config.toml
arch = "gmlp"
shampoo_beta = 0.999
lr_schedule = "cosine"
Rows from block 5 of a small multi-label image tagger, named by matrix and row number. Rows with one number belong to one neuron. Each number is 128 + 24 x the weight over its row's rms, rounded and kept within 0 to 255. All counts start at 0.
After each neuron's rows are labels from the 100 images, of 14976, where the neuron reaches its largest size: "patch colour" is the nearest of a few named colours to the mean colour under the peak; "peak at" is the part of the image that holds the peak. Only what is clearly more common there than usual is listed. The data: aerial photos of the United States (SatlasPretrain). In brackets: how many of the 100.
# u: gMLP up (value half) (model.blocks.5.mixer.u.weight, 1024x512), inputs 192-255
# v: gMLP up (gate half) (model.blocks.5.mixer.v.weight, 1024x512), inputs 192-255
# out: gMLP down (model.blocks.5.mixer.out.weight, 512x1024, transposed), outputs 192-255

u.522 [123 129 127 131 189 142 125 134 134 147 158 126 135 139 121 138 127 122 129 127 123 128 149 128 130 120 144 130 128 129 112 123 128 127 125 134 128 109 132 128 121 120 138 132 142 125 124 132   0 123 129 124 142 132 119 129 123 133 168 164 134 130 135 141]
v.522 [125 130 130 128 124 130 155 128 132 126 125 123 128 121 116 133 128 128 128 128 128 128 128 128 131 128 128 116 128 128 128 131 128 128 128 129 126 148 128 124 132 153 130 125 128 132 124 129 128 128 129 128 127 119 127 138 128 119 128 124 128 129 132 124]
out.522 [126 131 196 137 129 133 129 139 134 128 141 128 132 127 128 129 130 128 125 130 140 130 127 128 126 129 126 131 129 128 121 130 116 127 129 148 118 129 124 124 133 130 136 121 128 129 117 131 130 128 128 113 120  90 125 126 129 113 127 138 132 127 129 129]
patch colour: brown (82)
peak at: top right (48); bottom right (32)

u.618 [135 146 157 107 131 128  98 137 145 108 117 132 119 142  82 115 128 111 131 124 118 107 133 127 125 128 129  97 122 124  91 142 130 116 125 168 123  43 134  70 138 164 121 120 156 127 145  98 131 101 118 142 108  99 103  66 131  76 141 188 119 143 132 136]
v.618 [128 128 127 128 127 129 129 128 128 128 127 127 128 127 126 128 128 129 129 129 129 130 130 128 128 127 131 124 128 129 128 128 129 128 128 129 128 133 126 124 128 128 130 128 128 133 127 127 126 128 129 128 126 127 126 130 128 129 127 129 128 131 130 127]
out.618 [105 147 138 132 132 128 140 132 107  92 169 136 135  93 130 125 133 135 141 127 127 132 152 123 144 125 118 113 142 107  94 129 170 129 141 112 131 121 106 118 133 160 174 150 109 111  43 144 154 126 122 162 148 136 115 139 114 141 126  68 105 131 137 105]
patch colour: pink (41)
peak at: bottom right (70)

u.751 [105 174 127 125 125 139 142 116 143 121 137 115  90  87 114 132 113 129 122 125 134 128 116 128 161 158 147 109 152 103 133 136 129 128 169 156 107 145 128 150 139 114 130 128 152 138 165 139 136 118  95 123 136 120 169 136 128  71 145 128 123 138 130 127]
v.751 [128 128 128 128 127 129 132 128 128 128 127 128 128 130 128 128 128 128 128 128 128 129 130 128 128 128 128 126 128 128 128 128 129 128 128 128 128 131 128 126 131 136 128 128 128 130 128 128 126 128 129 128 126 127 127 128 128 129 128 132 128 130 131 127]
out.751 [187 127 176 125 125 126 155 148 134 118 176 128 123 130 131 106 129 126 125 122 128 124 153 141 126 128 130 112 118 126 135 114 142 135 128 118 132 127 128 127 158 125  54 141 119  84  71 114 137 119 124 143 132 169 128 138 126 113 108  87 111 122  95 143]
patch colour: brown (70)
peak at: top right (38); bottom right (29)

u.345 [129 121 139 122 128 118 127 127 123 128 123 129 116 129  94 129 132 120 125 127 122 131 134 129 131 137 118 132 139 133 132 120 132 135 110 123 128 110 125 218 137 130 131 111 152 127 129 129 131 130 138 136 129 122 122 135 129 113 130 129 137 123 135 135]
v.345 [128 129 133 111 127 116  63 128 116 131 145 119  95 145 133 144 119 128 126 111 127 128 103 128 129 128 126 135 128 126 131 127 128 128 124 120 116 137 124 105 141  47 126 128 113 120 142 127 125 128 129 128 127 118 133 130 138 119 133  88 129 128 147 136]
out.345 [127 130 154 120 128 126 127 115 123 128 131 129 126 127 127 121 127 130 130 125 126 125 131 129 137 127 125 131 128 128 146 107  77 133 127 115 136 126 130 128 124 129 161 128 128 190  16 141 128  99 125 125 128 110 131 127 126 135 131 129 129 129 128 121]
patch colour: green (47)
peak at: bottom right (91)

u.741 [121 124 116 132 140 132 146 134 130 125 132 133 105 102 168 124 126 135 114 134 128 129 109 133 128 126 122 127 117 145 155 129 127 132 113 118 130 154 137 203  97 116 116 138 129 127 134 125 127 117 124 130 138 140 113 129 124 135  99 129 135 126 115 137]
v.741 [128 128 128 128 127 129 128 128 129 128 128 127 129 129 129 128 128 128 128 129 128 128 130 128 128 127 129 126 128 128 130 128 129 128 128 128 128 129 128 127 129 133 128 128 128 129 128 128 127 128 128 128 127 128 127 129 128 133 128 129 128 130 129 127]
out.741 [135 143 255 143 134 122 132 130 141 130 141 127 164 128 127 130 125 127 127 128 143 129 128 127  98 128 128 128 106 139 130 142  29 127 126 138 127 154 130 122 120 140 144 130 130 124 145 143 128 112 128 110 125 144 128 128 130 101 127 170 146 124 136 133]
patch colour: black (60)
peak at: top left (51)

u.488 [131 130 110 118 167 134  93 126 132 132 155 138  86  99  62 108 129 117 128 134 121 128 134 136 104 113 179 129 110 119 119 140 128 124  83 156 122 124 128 113 163  93 142 158 124 132 124 146  98 131 129 107 127 138 107 103 131  93  68 155 124 149 151 163]
v.488 [128 128 128 128 126 129 131 128 128 128 127 128 128 129 126 128 128 128 129 129 130 130 129 128 128 127 130 124 128 128 129 128 129 128 128 128 128 132 127 124 130 131 128 129 128 133 127 128 126 128 128 128 126 127 125 128 128 129 127 124 128 131 131 127]
out.488 [141 121  73 136 128 129 128 123 119 129 113 130 142 128 129 115 128 131 128 128 107 125 135 130 118 129 127 128 130 119 128 108 140 127 128 105 128 130 125 129 130 138  48 118 128 116 116 130 128 166 130 134 132 122 128 134 128 120 127  75 113 128 114 104]
patch colour: pink (33)
peak at: middle left (68)

u.357 [128 128 131 131 112 121 123 128 137 126 124 128 117 124 124 127 130 128 131 130 126 126 126 129 129 131 122 126 131 128 131 130 128 129 130 126 127 123 125 129 134 130 127 124 120 128 166 129 139 126 127 129 124 128 128 131 129 120 129 205 130 125 128 124]
v.357 [125 131 130 126 128 128 127 125 127 130 125 132 125 127 112 129 128 125 128 128 128 127 124 127 128 128 127 128 123 125 128 128 130 128 128 128 127 128 130 137 127 127 126 132 127 128 127 124 128 127 128 127 127 130 129 128 128 123 131  29 131 127 127 129]
out.357 [131 126 127 126 128 129 127 121 126 126 127 127 129 131 128 127 127 129 130 128 129 128 128 128 126 128 128 128 129 130 133 123 138 128 128 126 130 127 128 129 132 128 130 126 129 128 126 131 128 128 128 129 129 126 130 129 128 138 130 128 128 131 128 128]
patch colour: pink (43)
peak at: bottom left (45)

u.597 [172 158  70 132 148 134  97 118 128 127 126 141 128  92 255 110 129 132 118 179 119 140 128 128 131 132 133 124  66 131 129 122 128 133 124 158 129 152  94 157  87 121 127 117 105 139 210 137 130 124 151 128 152 162  81 137 128 151 114 149 164 132 136 122]
v.597 [128 128 127 128 127 129  86 128 128 128 128 128 128 128 128 128 128 128 128 128 129 128 128 128 128 127 130 127 127 127 129 128 128 128 128 129 128 126 128 127 128 128 129 130 133 129 128 128 127 128 128 128 127 127 128 128 128 130 128 125 128 129 129 128]
out.597 [161 128 101 134 132 130 127 130 131 124 129 127 130 128 128 129 128 127 128 129 136 129 124 127 118 128 129 131 130 138 119 137 135 127 128 126 127 128 128 127 156 128 127 127 128 128 138 132   0 149 128 125 130 122 126 129 129 127 129 132 134 125 126 128]
patch colour: brown (74)
peak at: top left (53); centre (43)

u.426 [127 126 125 128 145 135 137 132 128 128 127 122 128 138 106 121 140 128 126 115 125 125 124 136 126 128 131 119 128 129 128 131 129 129 109 122 129 135 135 140 151 122 128 132 133 129 136 130 130 126 128 129 132 126 115 120 128 129 121 120 127 131 121 128]
v.426 [130 128 128 128 118 131 167 128 128 127 126 128 128 128 123 129 128 128 131 128 128 131 136 128 128 128 129 108 129 128 128 128 134 128 128 130 127 170 128 110 134 181 128 132 129 134 124 128 116 127 132 128 121 127 116 128 128 130 127 106 128 141 142 120]
out.426 [ 98 121  90 118 126 125 114 130 132 121 140 146 128 128 127 128 128 130 128 127 128 129 128 129 132 127 128 128 128 133 128 128 123 125 128 132 149 128 128 117 125 136 157 134 131 111 131 129 128 168 127 141 128 165 126 122 123 114 185 122 120 128 136 172]
patch colour: black (25)
peak at: bottom right (38); top right (32)

u.600 [124 130 129 128 134 129 133 131 128 131 127 129 136 129 138 133 128 127 129 125 127 129 131 126 132 129 128 128 130 132 127 123 125 127 128 129 131 124 135 125 121 119 127 128 143 129 128 126 126 125 131 128 127 128 129 133 128 128 131 130 128 131 125 129]
v.600 [128 128 128 128 128 128 128 128 128 128 128 128 128 128 130 127 128 128 128 128 128 128 128 128 128 128 128 128 128 128 128 128 128 128 128 128 128 128 128 128  91 128 128 128 128 128 128 128 130 128 128 128 128 128 128 128 128 128 128 130 128 128 128 128]
out.600 [129 126 149 132 129 133 128 129 127 125 139 123 129 134 129 128 128 124 126 129 138 132 127 127 126 128 130 130 131 128 127 128 145 127 129 136 126 128 123 128 135 128 124 120 130   0 133 132 135 128 130 124 127 128 129 126 129 130 124 128 134 129 131 131]
patch colour: pink (39)
peak at: middle left (27)

u.585 [141 130 143 126  94 115 153 127 126 128 128 162 144 126 171 135 128 122 129 119 128 142 130 127 115 108 127 128 125 116 133 129 137 125 147 134 127  94 116  64 112 255 129 127 112 124 128 128 135 134 139 127 129 135 126 129 128 125 145 136 130 127 132 129]
v.585 [130 128 127 128 115 134 129 128 129 127 123 128 128 128 110 128 128 128 134 128 131 138 147 128 128 120 136  97 128 128 137 128 135 127 128 129 127 171 122 103 161 197 128 135 127 150 117 129 110 127 132 128 109 124 111 126 128 131 128 116 128 151 149 118]
out.585 [ 51 124 131 119 130 129 128 133 126 137 135 126 125 128 128 144 132 128 127 128 134 134 128 123 164 128 130 131 131 134 129  84 144 130 129 136 128 128 128 128 128 125  45 133 128  42 177 133 128 142 129 153 145 130 129 116 128 128 128 128 128 130 128 140]
patch colour: grey (94)
peak at: bottom right (29); bottom centre (27)

u.315 [150 125 133 128 142 122 116 130 129 131 133 136 122 126 125 119 128 131 123 129 128 129 243 130 128 142 126 136 135 138 121 120 136 130 116 132 127 124 129 235 125 143 130  96 176 124 125 129 127 162 135 140 127 132 127 138 131 128 123 128 145 123 138 141]
v.315 [106 128 129 128 105 128 129 128 137 132 142  70 129 138 196 148 106 128 122 128 127 128 136 128 128 130 127 123 130 129 163 131 130 127 128 129 127  87 128 108 112 122 132 127 125 128 168 128 126 126 127 128 115  96 147 132 129 135 154  88 127 133 152 128]
out.315 [143 131 145 125 127 128 188 123 124 128 154 132 126 123 127 125 128 128 125 128 125 125 134 130 127 128 125 131 129 127 137 119   0 132 124 115 127 127 128 127 129 131 167 127 127 228 118 145 125  72 124 114 126  49 129 128 132 127 123 134 130 128 127 123]
patch colour: green (61)
peak at: bottom right (41)

u.344 [115 156 126 127 136 154 120 128 133 127 157 130  96  65  96 105 127 126 122 128 129 130 112 144 126 134 136  87 131 102 174 145 126 114 108 138 101 189 130 161 124  71 123 148 152 160 142 157 136 104 120 118 126 153 118 105 129  89 102 119 128 145 121 130]
v.344 [129 128 128 128 115 133 129 128 128 128 124 125 128 145 135 128 125 128 133 128 141 133 137 128 128 124 134 105 128 128 144 128 136 127 128 131 128 164 127 111 145 190 128 135 128 153 120 128 122 128 129 128 114 123 118 136 128 136 128 130 128 143 146 121]
out.344 [107 126 142 135 135 128 128 142 137 114 197 131 132 128 127 128 128 128 119 110 127 122 156 133 103 127 128 126 114 123 133  97 128 129 128 117 111 131 128 115 142 173  83 143 121  26 106 103 168 128 126 154 129 170 127 127 127  75 112  85 117 124 131 138]
patch colour: black (39)
peak at: bottom right (34)

u.329 [131 116 147 125 130 123 154 128 132 129 119 129 117 130 118 133 129 128 128 131 128 128 152 134 134 139 110 132 142 148 124 112 128 129 127 130 128 121 126 207 144 133 130 115 159 125 120 125 139 131 136 144 121 126 127 144 131 122 129 133 130 121 130 133]
v.329 [128 128 128 128 117 133 136 128 132 129 136 116 128 127 140 129 128 128 135 127 128 136 133 128 131 126 132 107 128 129 148 128 138 126 127 132 127 145 123 104  36  92 134 134 120 155 121 128 118 128 137 129 113 121 117 133 128 140 128  69 128 150 151 114]
out.329 [112 136 152 119 130 126 127 119 125 126 130 136 121 125 127 126 131 131 127 123 128 124 135 131 141 128 126 131 128 123 151 117  95 130 123 114 127 126 127 129 121 128 132 128 119 213  93 144 128 105 122 130 122  88 130 127 128 128 130 126 124 129 126 125]
patch colour: green (37)
peak at: bottom right (44)

u.103 [126 126 129 113 113 123 122 140 123 129 148 149 132 139 135 144 128 127 129 128 118 128 145 107 126 123 135 141 137 133 114 118 125 150 125 128 129 147 127  71 151 104 168 125 123 112  76 130 125 128 167 122 148 129 131 178 116 101 133 135 129 120 136 142]
v.103 [128 128 128 128 128 128 127 128 129 128 127 128 128 128 129 128 128 128 128 128 128 128 129 128 128 128 128 127 128 128 128 128 128 128 128 128 128 130 128 128 126 129 129 128 128 130 127 128 128 128 128 128 127 127 128 127 128 130 128 136 127 128 128 128]
out.103 [ 97 127 158 122 130 131 128 125 132 128 126 121 128 144 131 128 126 128 122 115 132 131 138 127 155 127 125 125 127 124 128 112 168 133 128 148 128 128 126 130 112 125  22 126 124 128 206 126 132 124 128 130 134 181 131 123 128 130 129 139 126 128 139 116]
patch colour: grey (97)
peak at: centre (45); bottom left (44)

u.578 [126 127 151 128 140 115 136 133 131 151 123 136 128 131  42 129 128 129 148 114 114 136 151 131 138 131 126 128 127 128 123 118 133 130 123 120 134  60 125 220 121 137 131  76 134 129 129 127 129 137 128 127 130 117 128 132 124 113 141 130 131 129 145 132]
v.578 [128 120 126 127 131 117 164 128 143 133 128 120 105 132 150 145 123 125 126 125 129 128 106 128 128 126 116 136 132 129 152 127 133 128 137 128 124 101 120 114 117 116 128 112 120 115 116 115 133 129 128 130 132 128 144 154 130 140 135 121 142 123 129 135]
out.578 [130 129 186 129 129 130 128 125 117 126 134 131 128 128 127 125 129 129 128 131 128 128 129 130 130 128 127 130 131 127 137 124  71 130 128 129 127 127 127 127 128 131 198 122 128 159   8 142 129  80 129  97 120 115 127 129 128 126 131 128 130 128 126 121]
patch colour: green (53)
peak at: bottom right (34)

u.99 [128 127 128 130 126 130 134 128 128 127 128 128 128 120 128 128 129 128 128 128 128 128 125 131 128 128 128 128 128 131 130 128 128 128 129 128 128 139 128 129 129 134 128 128 125 131 128 128 124 127 129 129 128 128 123 128 129 129 128 127 129 129 124 123]
v.99 [128 128 128 128 128 128 128 128 128 128 128 128 128 128 127 128 128 128 128 128 128 128 128 128 128 128 128 128 128 128 128 128 128 128 128 128 128 128 128 128 128 128 128 128 128 128 128 128 128 128 128 128 128 128 128 128 128 128 128 128 128 128 128 128]
out.99 [121 127 130 128 130 126 126 135 124 122 138 136 129 129 128 129 126 127 128 127 127 128 129 128 128 128 122 133 129 128 128 129  98 127 131 134 121 128 124 120 111 139 135 120 130 123 129 120 127 118 128 142 128 107 128 121 135 119 129 120 113 130 129 153]
patch colour: brown (76)
peak at: bottom left (79)

u.134 [132 126 133 128 105 119 167 111 136 127 126 150 126 115 128 127 128 128 127 127 125 130 130 129 128 131 125 129 130 125 128 126 130 130 130 126 128 104 126 193 127 130 127 125 134 129 130 127 130 125 141 129 128 126 127  98 128 168  92 128 129 124 122 129]
v.134 [130 134 143 121 129 119 119 124 134 130 161 124 120 125 136 128 122 127 127 127 120 127 120 127 121 125 126 161 130 110 128 133 128 126 118 126 126 138 127 132 117 117 121 118 123 128 128 127 128 132 128 128 125 126 136 128 135 133 126 135 128 130 129 129]
out.134 [128 128 134 125 128 129 128 122 129 128 128 128 128 128 128 125 128 128 129 128 127 127 128 129 131 128 127 128 128 127 133 119 117 130 128 123 132 127 128 129 125 129 164 127 128 158  71 128 129 113 128 126 128  99 129 127 127 131 129 127 128 130 128 125]
patch colour: green (36)
peak at: top left (100)

u.258 [120 127 122 130 134 134 131 128 131 130 127 126 129 131 129 128 128 128 126 131 124 128 131 128 130 128 130 126 126 138 128 126 127 127 120 127 134 127 138 128 125 127 128 128 131 130 128 129 127 121 129 128 125 127 127 128 128 132 126 148 127 131 127 122]
v.258 [128 128 128 128 127 128 128 128 128 128 128 128 128 128 127 128 128 128 128 128 128 128 128 128 128 128 128 127 128 128 128 128 128 128 128 128 128 129 128  55 128 128 128 129 128 129 128 128 127 128 128 128 127 128 127 128 128 128 128 128 128 128 128 128]
out.258 [121 134 121 140 126 128 126 138 118 135 127 140 130 121 127 128 128 129 125 128 128 128 128 129 123 129 124 128 126 126 123 155 112 120 128 129 126 130 128 126 128 128 130 130 124 128 124 130  70 155 128 129 131 128 122 128 128 105 140 126 129 124 128 129]
patch colour: black (56)
peak at: top left (81)

u.89 [145 121 127 123 126 131 125 120 118 123 124 129 121 131 157 139 123 134 107 128 128 128 130 124 132 135 128 128 136 155 128 120 128 139 133 128 128 128 120 128 191 131 133 121 128 131 123 128 138 125 124 128 133 118 124 139 128 128 131 129 136 128 133 127]
v.89 [128 128 128 128 127 129 127 128 130 128 128 127 128 128 126 128 127 128 128 129 128 129 129 128 128 127 130 126 128 128 128 128 128 128 128 128 128 129 127 125 131 128 130 129 128 132 127 127 127 128 128 128 127 126 127 128 127 130 128 130 128 130 129 129]
out.89 [125 141 118 128 128 129 125 129 126 129 139 128 125 124 128 128 130 125 124 128 130 125 130 128 139 128 125 126 127 128 137 133 129 130 129 129 128 128 128 126 104 127 137 128 128 128 131 153 131 123 126 114 131 115 126 127 132 141 126 158 124 128 138 117]
patch colour: black (28)
peak at: top left (58); centre (33)

u.298 [151 143 109 127 120 132 128 130 114 151 133 129 143 104 121 126 118 128 130 113  74 137  65 128 128 129 167  80 125  75 142 129 128 126 108 133 129 106 133 121  89  92 129 126 155 137 128 139 128 128 126 109 124 145 142 191 129 180 131 113 105 150 151 123]
v.298 [131 128 128 128 120 131 155 128 128 128 125 128 128 127 121 128 128 128 131 128 128 133 136 128 128 128 130 110 128 128 128 128 132 128 128 130 128 164 126 113 156 171 128 132 128 136 123 128 117 128 132 128 120 127 114 128 128 130 128 112 128 140 147 122]
out.298 [187 125  15 147 117 128 125 129 134 131 111 129 128 125 128 117 128 128 128 128 119 128 125 128  79 130 128 129 126 134 123 127 126 127 126 106 131 131 128 133 128 126 126 124 128 128 145 130 122 130 130 126 135 126 128 134 137 129  79  86 127 128  76 107]
patch colour: grey (94)
peak at: bottom right (52)

u.55 [147 121 135 128 128 121 128 116 127 128 128 122 126 126 124 126 128 125 128 127 123 132 144 128 128 129 124 129 125 129 130 122 129 130 122 128 128 106 126 197 128 129 128 121 133 128 131 129 129 128 132 130 130 128 121 131 128 202  91 136 130 132 127 129]
v.55 [131 123 135 108 135 108  70 131 134 135 214 145  80 125 133 129 126 128 114 116 103 128 118 128 119 128 127 247 140 119 123 127 126 127 107 110 122 113 121 182  77 115 115 109 119 111  95 127 122 133 130 127 135 140 113 123 135 145 128 136 133 140 128 119]
out.55 [128 128 132 125 128 127 128 121 125 128 130 128 128 129 128 125 128 129 129 127 128 127 128 129 128 128 128 130 129 129 133 120 110 129 128 120 131 127 128 128 126 129 209 127 128 191  29 135 128 126 127 128 128  67 129 127 128 129 129 126 128 129 128 126]
patch colour: green (51)
peak at: bottom right (84)

u.528 [128 123 146 128 137 113 130 131 128 130 121 128 120 128  81 128 131 120 127 131 128 128 143 131 135 136 112 131 134 135 125 114 133 130 113 118 133 101 126 237 129 134 129 105 154 126 131 127 133 133 137 139 127 124 126 141 130 121 132 129 134 122 124 132]
v.528 [128 125 128 120 129 109 120 125 104 130 153 116 100 147 156 132 119 126 124 120 128 127  80 125 125 128 116 142 128 128 143 126 126 129 128 114 110 123 119 112  81  43 121 128 113 111 160 124 127 128 124 127 135 130 137 148 134 131 142  50 133 110 128 138]
out.528 [126 134 169 123 127 127 127 119 125 127 130 132 126 124 128 125 128 131 128 125 127 127 131 130 134 127 126 131 130 127 144 119  52 133 124 115 131 127 128 128 118 129 161 128 126 219   0 148 129  78 124 122 120 114 130 128 130 130 133 129 129 129 126 122]
patch colour: green (45)
peak at: bottom right (60)

u.631 [125 129 127 131 147 133 135 128 126 146 127 125 132 129  72 114 132 125 144 110  84 131 149 128 133 129 129 126 126 129 128 122 131 125 116 112 135  52 138 191 122 132 125  97 136 127 139 126 115 130 128 125 129 112 145 128 124 130 133 118 127 129 128 119]
v.631 [138 128 129 128 130 128 168 125 126 129 123 136 120 124 126 128 132 128 129 129 128 136 127 128 128 126 128 124 130 127 128 128 129 127 131 128 128 128 128 129 128 135 120 126 127 122 123 128 128 129 134 130 133 139 138 133 128 136 127  59 132 128 124 121]
out.631 [130 130 168 129 129 127 129 130 133 128 128 128 129 129 128 129 128 128 129 129 132 128 127 132 120 128 129 126 128 131 127 127 120 130 128 130 117 129 128 124 130 128 191 126 131 130  78 127 128 121 128 113 123 134 126 128 128 128 129 137 130 128 162 132]
patch colour: grey (93)
peak at: top left (41)

u.679 [132 133 126 145 140 130 146 122 130 127 118 105 138 116 144 118 143 113 127 126 122 124 122 128 127 134 110 117 117 105 140 124 131 107 114 109 143 126 138 166 116 151 106 123 131 130 146 156 143 128 123 128 124 138 152  97 126 108 130 133 122 118 108  91]
v.679 [128 128 128 128 118 128 144 128 128 128 128 126 128 126 122 128 128 128 128 128 128 132 137 128 128 128 128 115 128 128 128 128 129 128 128 131 128 157 127 117 141 194 128 131 125 133 126 128 121 127 130 128 127 128 122 128 128 129 128 108 128 135 143 127]
out.679 [118 135 124 131 122 125 128 127 143 125 124 123 128 130 125 136 121 129 133 129 131 132 128 127 122 127 128 119 121 135 117 153 115 126 127 138 122 129 128 127 137 129 210 137 130 129 114 148 130 107 128  95 112 129 128 138 127 125 136 151 131 129 125 126]
patch colour: grey (89)
peak at: bottom centre (50)