From a checkpoint of a small multi-label image tagger.
Model: arch gmlp, patch size [2, 2], width 512.
Training: 24100 steps, batches of 64.
Rows from block 6 of a small multi-label image tagger, named by matrix and row number. Rows with one number belong to one neuron. Each number is 500 + 25 x the weight over its row's rms, rounded and kept within 0 to 999. All counts start at 0. Numbers have three digits each.
After each neuron's rows are labels from the 100 images, of 14976, where the neuron reaches its largest size: "responds to" is what is common among them; "patch colour" is the nearest of a few named colours to the mean colour under the peak. Only what is clearly more common there than usual is listed. The data: aerial photos of the United States (SatlasPretrain). In brackets: how many of the 100.
# u: gMLP up (value half) (model.blocks.6.mixer.u.weight, 1024x512), inputs 456-511
# v: gMLP up (gate half) (model.blocks.6.mixer.v.weight, 1024x512), inputs 456-511
# out: gMLP down (model.blocks.6.mixer.out.weight, 512x1024, transposed), outputs 456-511

u.293:529522468524477510511500502512489518502494511507503499476507494498474534500503537557509499495512500505501505500475507470503504509512502502511503475493505483473489474599
v.293:525501487524499529504493496485611479501493501496518510499511571521494471500505494501493502505549505528516512501534527504491492490477509490504523464498513518502500484536
out.293:484500503501501500502507495497466500504491499498501500524533497499504499500500614457532453519500583514506499528475500500505494500502493493498468395486501540501499500493
responds to: building (81)
patch colour: grey (95)

u.488:551526490481510509504546506432471466507495495505509493541495511497504471487514509496495514501495524471473489502531475489501500506494476506457504501483511411493497491471
v.488:514472482494509511496500487494502532480377537488475473521490493455472507501527478441495520522490521549503516489571505484481476485494507500523425494493523526496501480500
out.488:497500495496499496510462501453520513502494502504466501507488507501443500499510460503494505504532495504564508499482502508493506505495498496492498528514498413501502523513
responds to: crop field (29)
patch colour: brown (87)

u.244:463502500498501480481497508564506512503503500484520513463503510512488493494492507485493491480500463501546497500498501499479526500505489498525480514514518542512496451376
v.244:498493465503500557497495501470512469500489513493505475488516525508481518507517449435498496502525490549501503505504534508492487491484519505511508500493497542498474493468
out.244:516500500509500500471497494591513496497510502469497501494489497501498500501495515501499562501464472488448493488503499499499500499450504502504501544480500515500498492500
responds to: building (88)
patch colour: grey (84)

u.514:502491495500502502507502499500506497500513503495508513502500506520502502505499497398500504500499499508499500499500500500500492501500500499503503500503500504499503501495
v.514:499493493500515525739491492504541504500475505488502492508487518497489507500507492502495502499504535507508487517518535513466470500498534516493495506502494537485498478497
out.514:517500494497494503504514512499479525497497500489506494558501504499496499491380487517496505507508489488492498508496500499495490495499516504503507499509500526500496445503
responds to: building (86)
patch colour: brown (94)

u.177:507507513502509502499501499475480498499500500526435477526500496543538520513494521489500500474494524462457599549472491503505505501489484503500489505487500506525500482467
v.177:509491494503504509499498493467584483497456504484502498525495527508487511506525494473485515507540495516542508475492514495472483501480548487515490461496501546496502462551
out.177:546500502493497500505497500509507500506500500503556500486515500500505500501499371522467504419499416500491509497491500500492506500490507495500526574500500438500500506508
responds to: building (74)
patch colour: grey (96)

u.7:539505507548496507511503508477487509501498507514498503482504502503495518509502548517503505500491511509498501486489499499499488508518502514486516473500478490480499477553
v.7:501561495516508491512437519502538502495474492499549490487503562517497492514486489483500513501485556503492497483484496506517494465496524519548538501511527487503464483511
out.7:469500501499501497560505498440474502499472499510534499545524500500488500496504517466499457508542563514529503522500501500514472501510493485494473440511501541500502504486
responds to: building (80)
patch colour: grey (94)

u.424:547487537497498504510503512457496510505509497507416509505497526514533517504438530499507511496501504500498493495489501503486487498505510536478535496496469499484507501501
v.424:526528516530508508488483499498539481490476539512550496452523543532500532510477441480505509510499509498458492505509488497499499495500473529501515471505522496500479422460
out.424:478499504495531498541509501470489502503484499533568500591509500499355501499502499503474466495548548505572507510501501502507497502499498484499487498536501492500502503497
responds to: building (81)
patch colour: grey (89)

u.241:504498506496491497497492500500496710500507499499499501500512442408433492497606503504493500502502491502496499499498506498498507493499532500499498500504501504508494496489
v.241:495498519514504481509491461497535496497513554507397495469509499498495497503495497511501486506498496505482547508418504428517483501492530501501449510495488502502495645501
out.241:488503497500503499439495482503491494498479498500478504478502491499490500507549505499526442503497503501503503490499500501480508505474478506495501504463500468500500498556
responds to: crop field (34)
patch colour: grey (84)

u.636:507431529466567510504500526425483490502477497540493486514503564574510510483481539508500515521498511485482458489498499509491506498511500515452539528491494519500502490423
v.636:478494467457498534557469499466496443453533530487491508503525477504499511495509509445504501501497498492508430478509521505497511501478547495512494541500500573486471482462
out.636:498500499496515497511503501499501499503499500525524498540456506500498500497534494497468498446501429498501543498492500501517516505499502477500500504596500477500501502513
responds to: building (76)
patch colour: grey (93)

u.626:556545497482516502512587509474451479522505499506501499539499517480528490495509501497489523500489531469470422487521471486504458506502475500474510502477525400488502499471
v.626:515496488510503508510487487476547474485478510484490513518505499508470521503524499442492510498491497525500500475492517497464478498495566494540491510498496546494486467521
out.626:500500486498494496495392504518492518507480499519444500503496512502496500501502471504492410513492531502539535517467501503494473503609497500496500498507498445501500527510
responds to: crop field (44)
patch colour: brown (84)

u.433:483484500470494488494501499507557500500509490483500522503493519503502499463494499462495502494495485499507497499515500525490513495496502494504511513503517505516511594403
v.433:530500495501499497502496536495531465500452524504500509450511541509445504499507498490501497518488503554454508501513514504484487464456491498501529475513510515504464494497
out.433:523500496499494503471497503560528501493516500487475501424484500501500500499492457502495587493457452491461502493503495500498517493500505504502513601497500486500499496500
responds to: building (76)
patch colour: grey (97)

u.529:504502509491497499500503483527494490505501500501505504501490505500502500501494505501499498505498506516503501498504498503499499501500472497503512474501499504494499481486
v.529:513497443512498504500485473493487504530499505499503497490495474508506455501475507484500501501502523531461505512495503592528489500496494498505482443480499516504492498504
out.529:498500496500500503492503498504503500503494495492490503475499483499496499503410503542503499502488503481505498509486500499489507495490500491503499585411503481500488500576
responds to: railway (25)
patch colour: grey (88)

u.62:533524460474494508513500497513515514511469520499469499500508485501500499516524494498500507490504522515500525502495503491486501507500486502503508502514500480499526506509
v.62:505476421508500532498499498470513493484460499486504498529496548511467483500529478458499513504526501545517500500581520517390489504494503484512500467486502545493500482490
out.62:493499501499497500520510500473500500330496500495509499513489503500510500496500468493525500512563507516503503513504502501502500499553495504492501484516498608500503507498
responds to: crop field (35)
patch colour: brown (62)

u.372:468504493439500497507501496503503499502497500499500499494499499498449499502230499497499499496500503498500504500501502505497501498494513498505501494500500502501500479497
v.372:527508493502499505494502507500523482500495503506488495604499445500512464514502466449502492500498505528478504508551497508503503498501487540523497494500507502499496491477
out.372:500495496501502505500506511521496496646504500489488500499506499499493499504205544499513495506505484491506495499472497498500506495499503494503509498477501499500500496494
responds to: crop field (36)
patch colour: brown (61)

u.52:303496506503496497499499495502503511501496496497523508499499495476360498494490500575500500502486542504504500499503502498404501499501495501499499493496497502502500487501
v.52:504490567501509495536495457547507498505528503494496499499502504456425504507508497499491500501511515473513499525484498477501491501498500467497502496510492505497501334466
out.52:502499505501499500455490493508498503487500495498441500445473497501522499501499502494531502499495486499483510495500501500501503500493506495495501448500500492501500510505
responds to: crop field (45)
patch colour: grey (86)

u.530:557497498502498498493515472532506482504501497498500495503489498509512495497500501490505503488504496500501489500503495502603506501496500482498505503504501492500509503495
v.530:498498387501494505498503499502500508503502500499503492500499500497516503500509502510498499494504503479499500494501499495481495500506693482503513520502499500500502502500
out.530:500500504500507497505495493500496495497524497490498500498496500498497500499507487499529503510500509508493496500509495497502504497495501509493509484496500514500501503788
responds to: crop field (30)
patch colour: brown (88)

u.302:499455524494527500504527524474485492504499496525450530509498567509526514486497518509500500509496490484481455485460488520496514503505475515447508538486498514518503475428
v.302:471484472498499549532472499441517463483483531479455496496520500498497489513530511447486502502503497550502502501527540497495500489456530491514482508501495591503492463488
out.302:548502498500504496485488501502513502524533502507511500500491505500501499500580500493457484469485472491501524478488500499502496503497508475500502525558499492500500504507
responds to: building (81)
patch colour: grey (84)

u.526:561500504539493515489500497474500497492485506514500498494507496503497506530492533500507503503479519525493506487504503505494462509511512512474502473499470490490539517536
v.526:501525504505506505507473518479521487493465490502516504508502551495478491522502485469502508507495541509482501479551506529516500494493532520551516522500523487498455484498
out.526:448497500493501497555505497450477504496494499512544499538523500500463501496500499500500487504553543519535499532503502501505439501531492493493477432509501557500502506487
responds to: building (82)
patch colour: grey (97)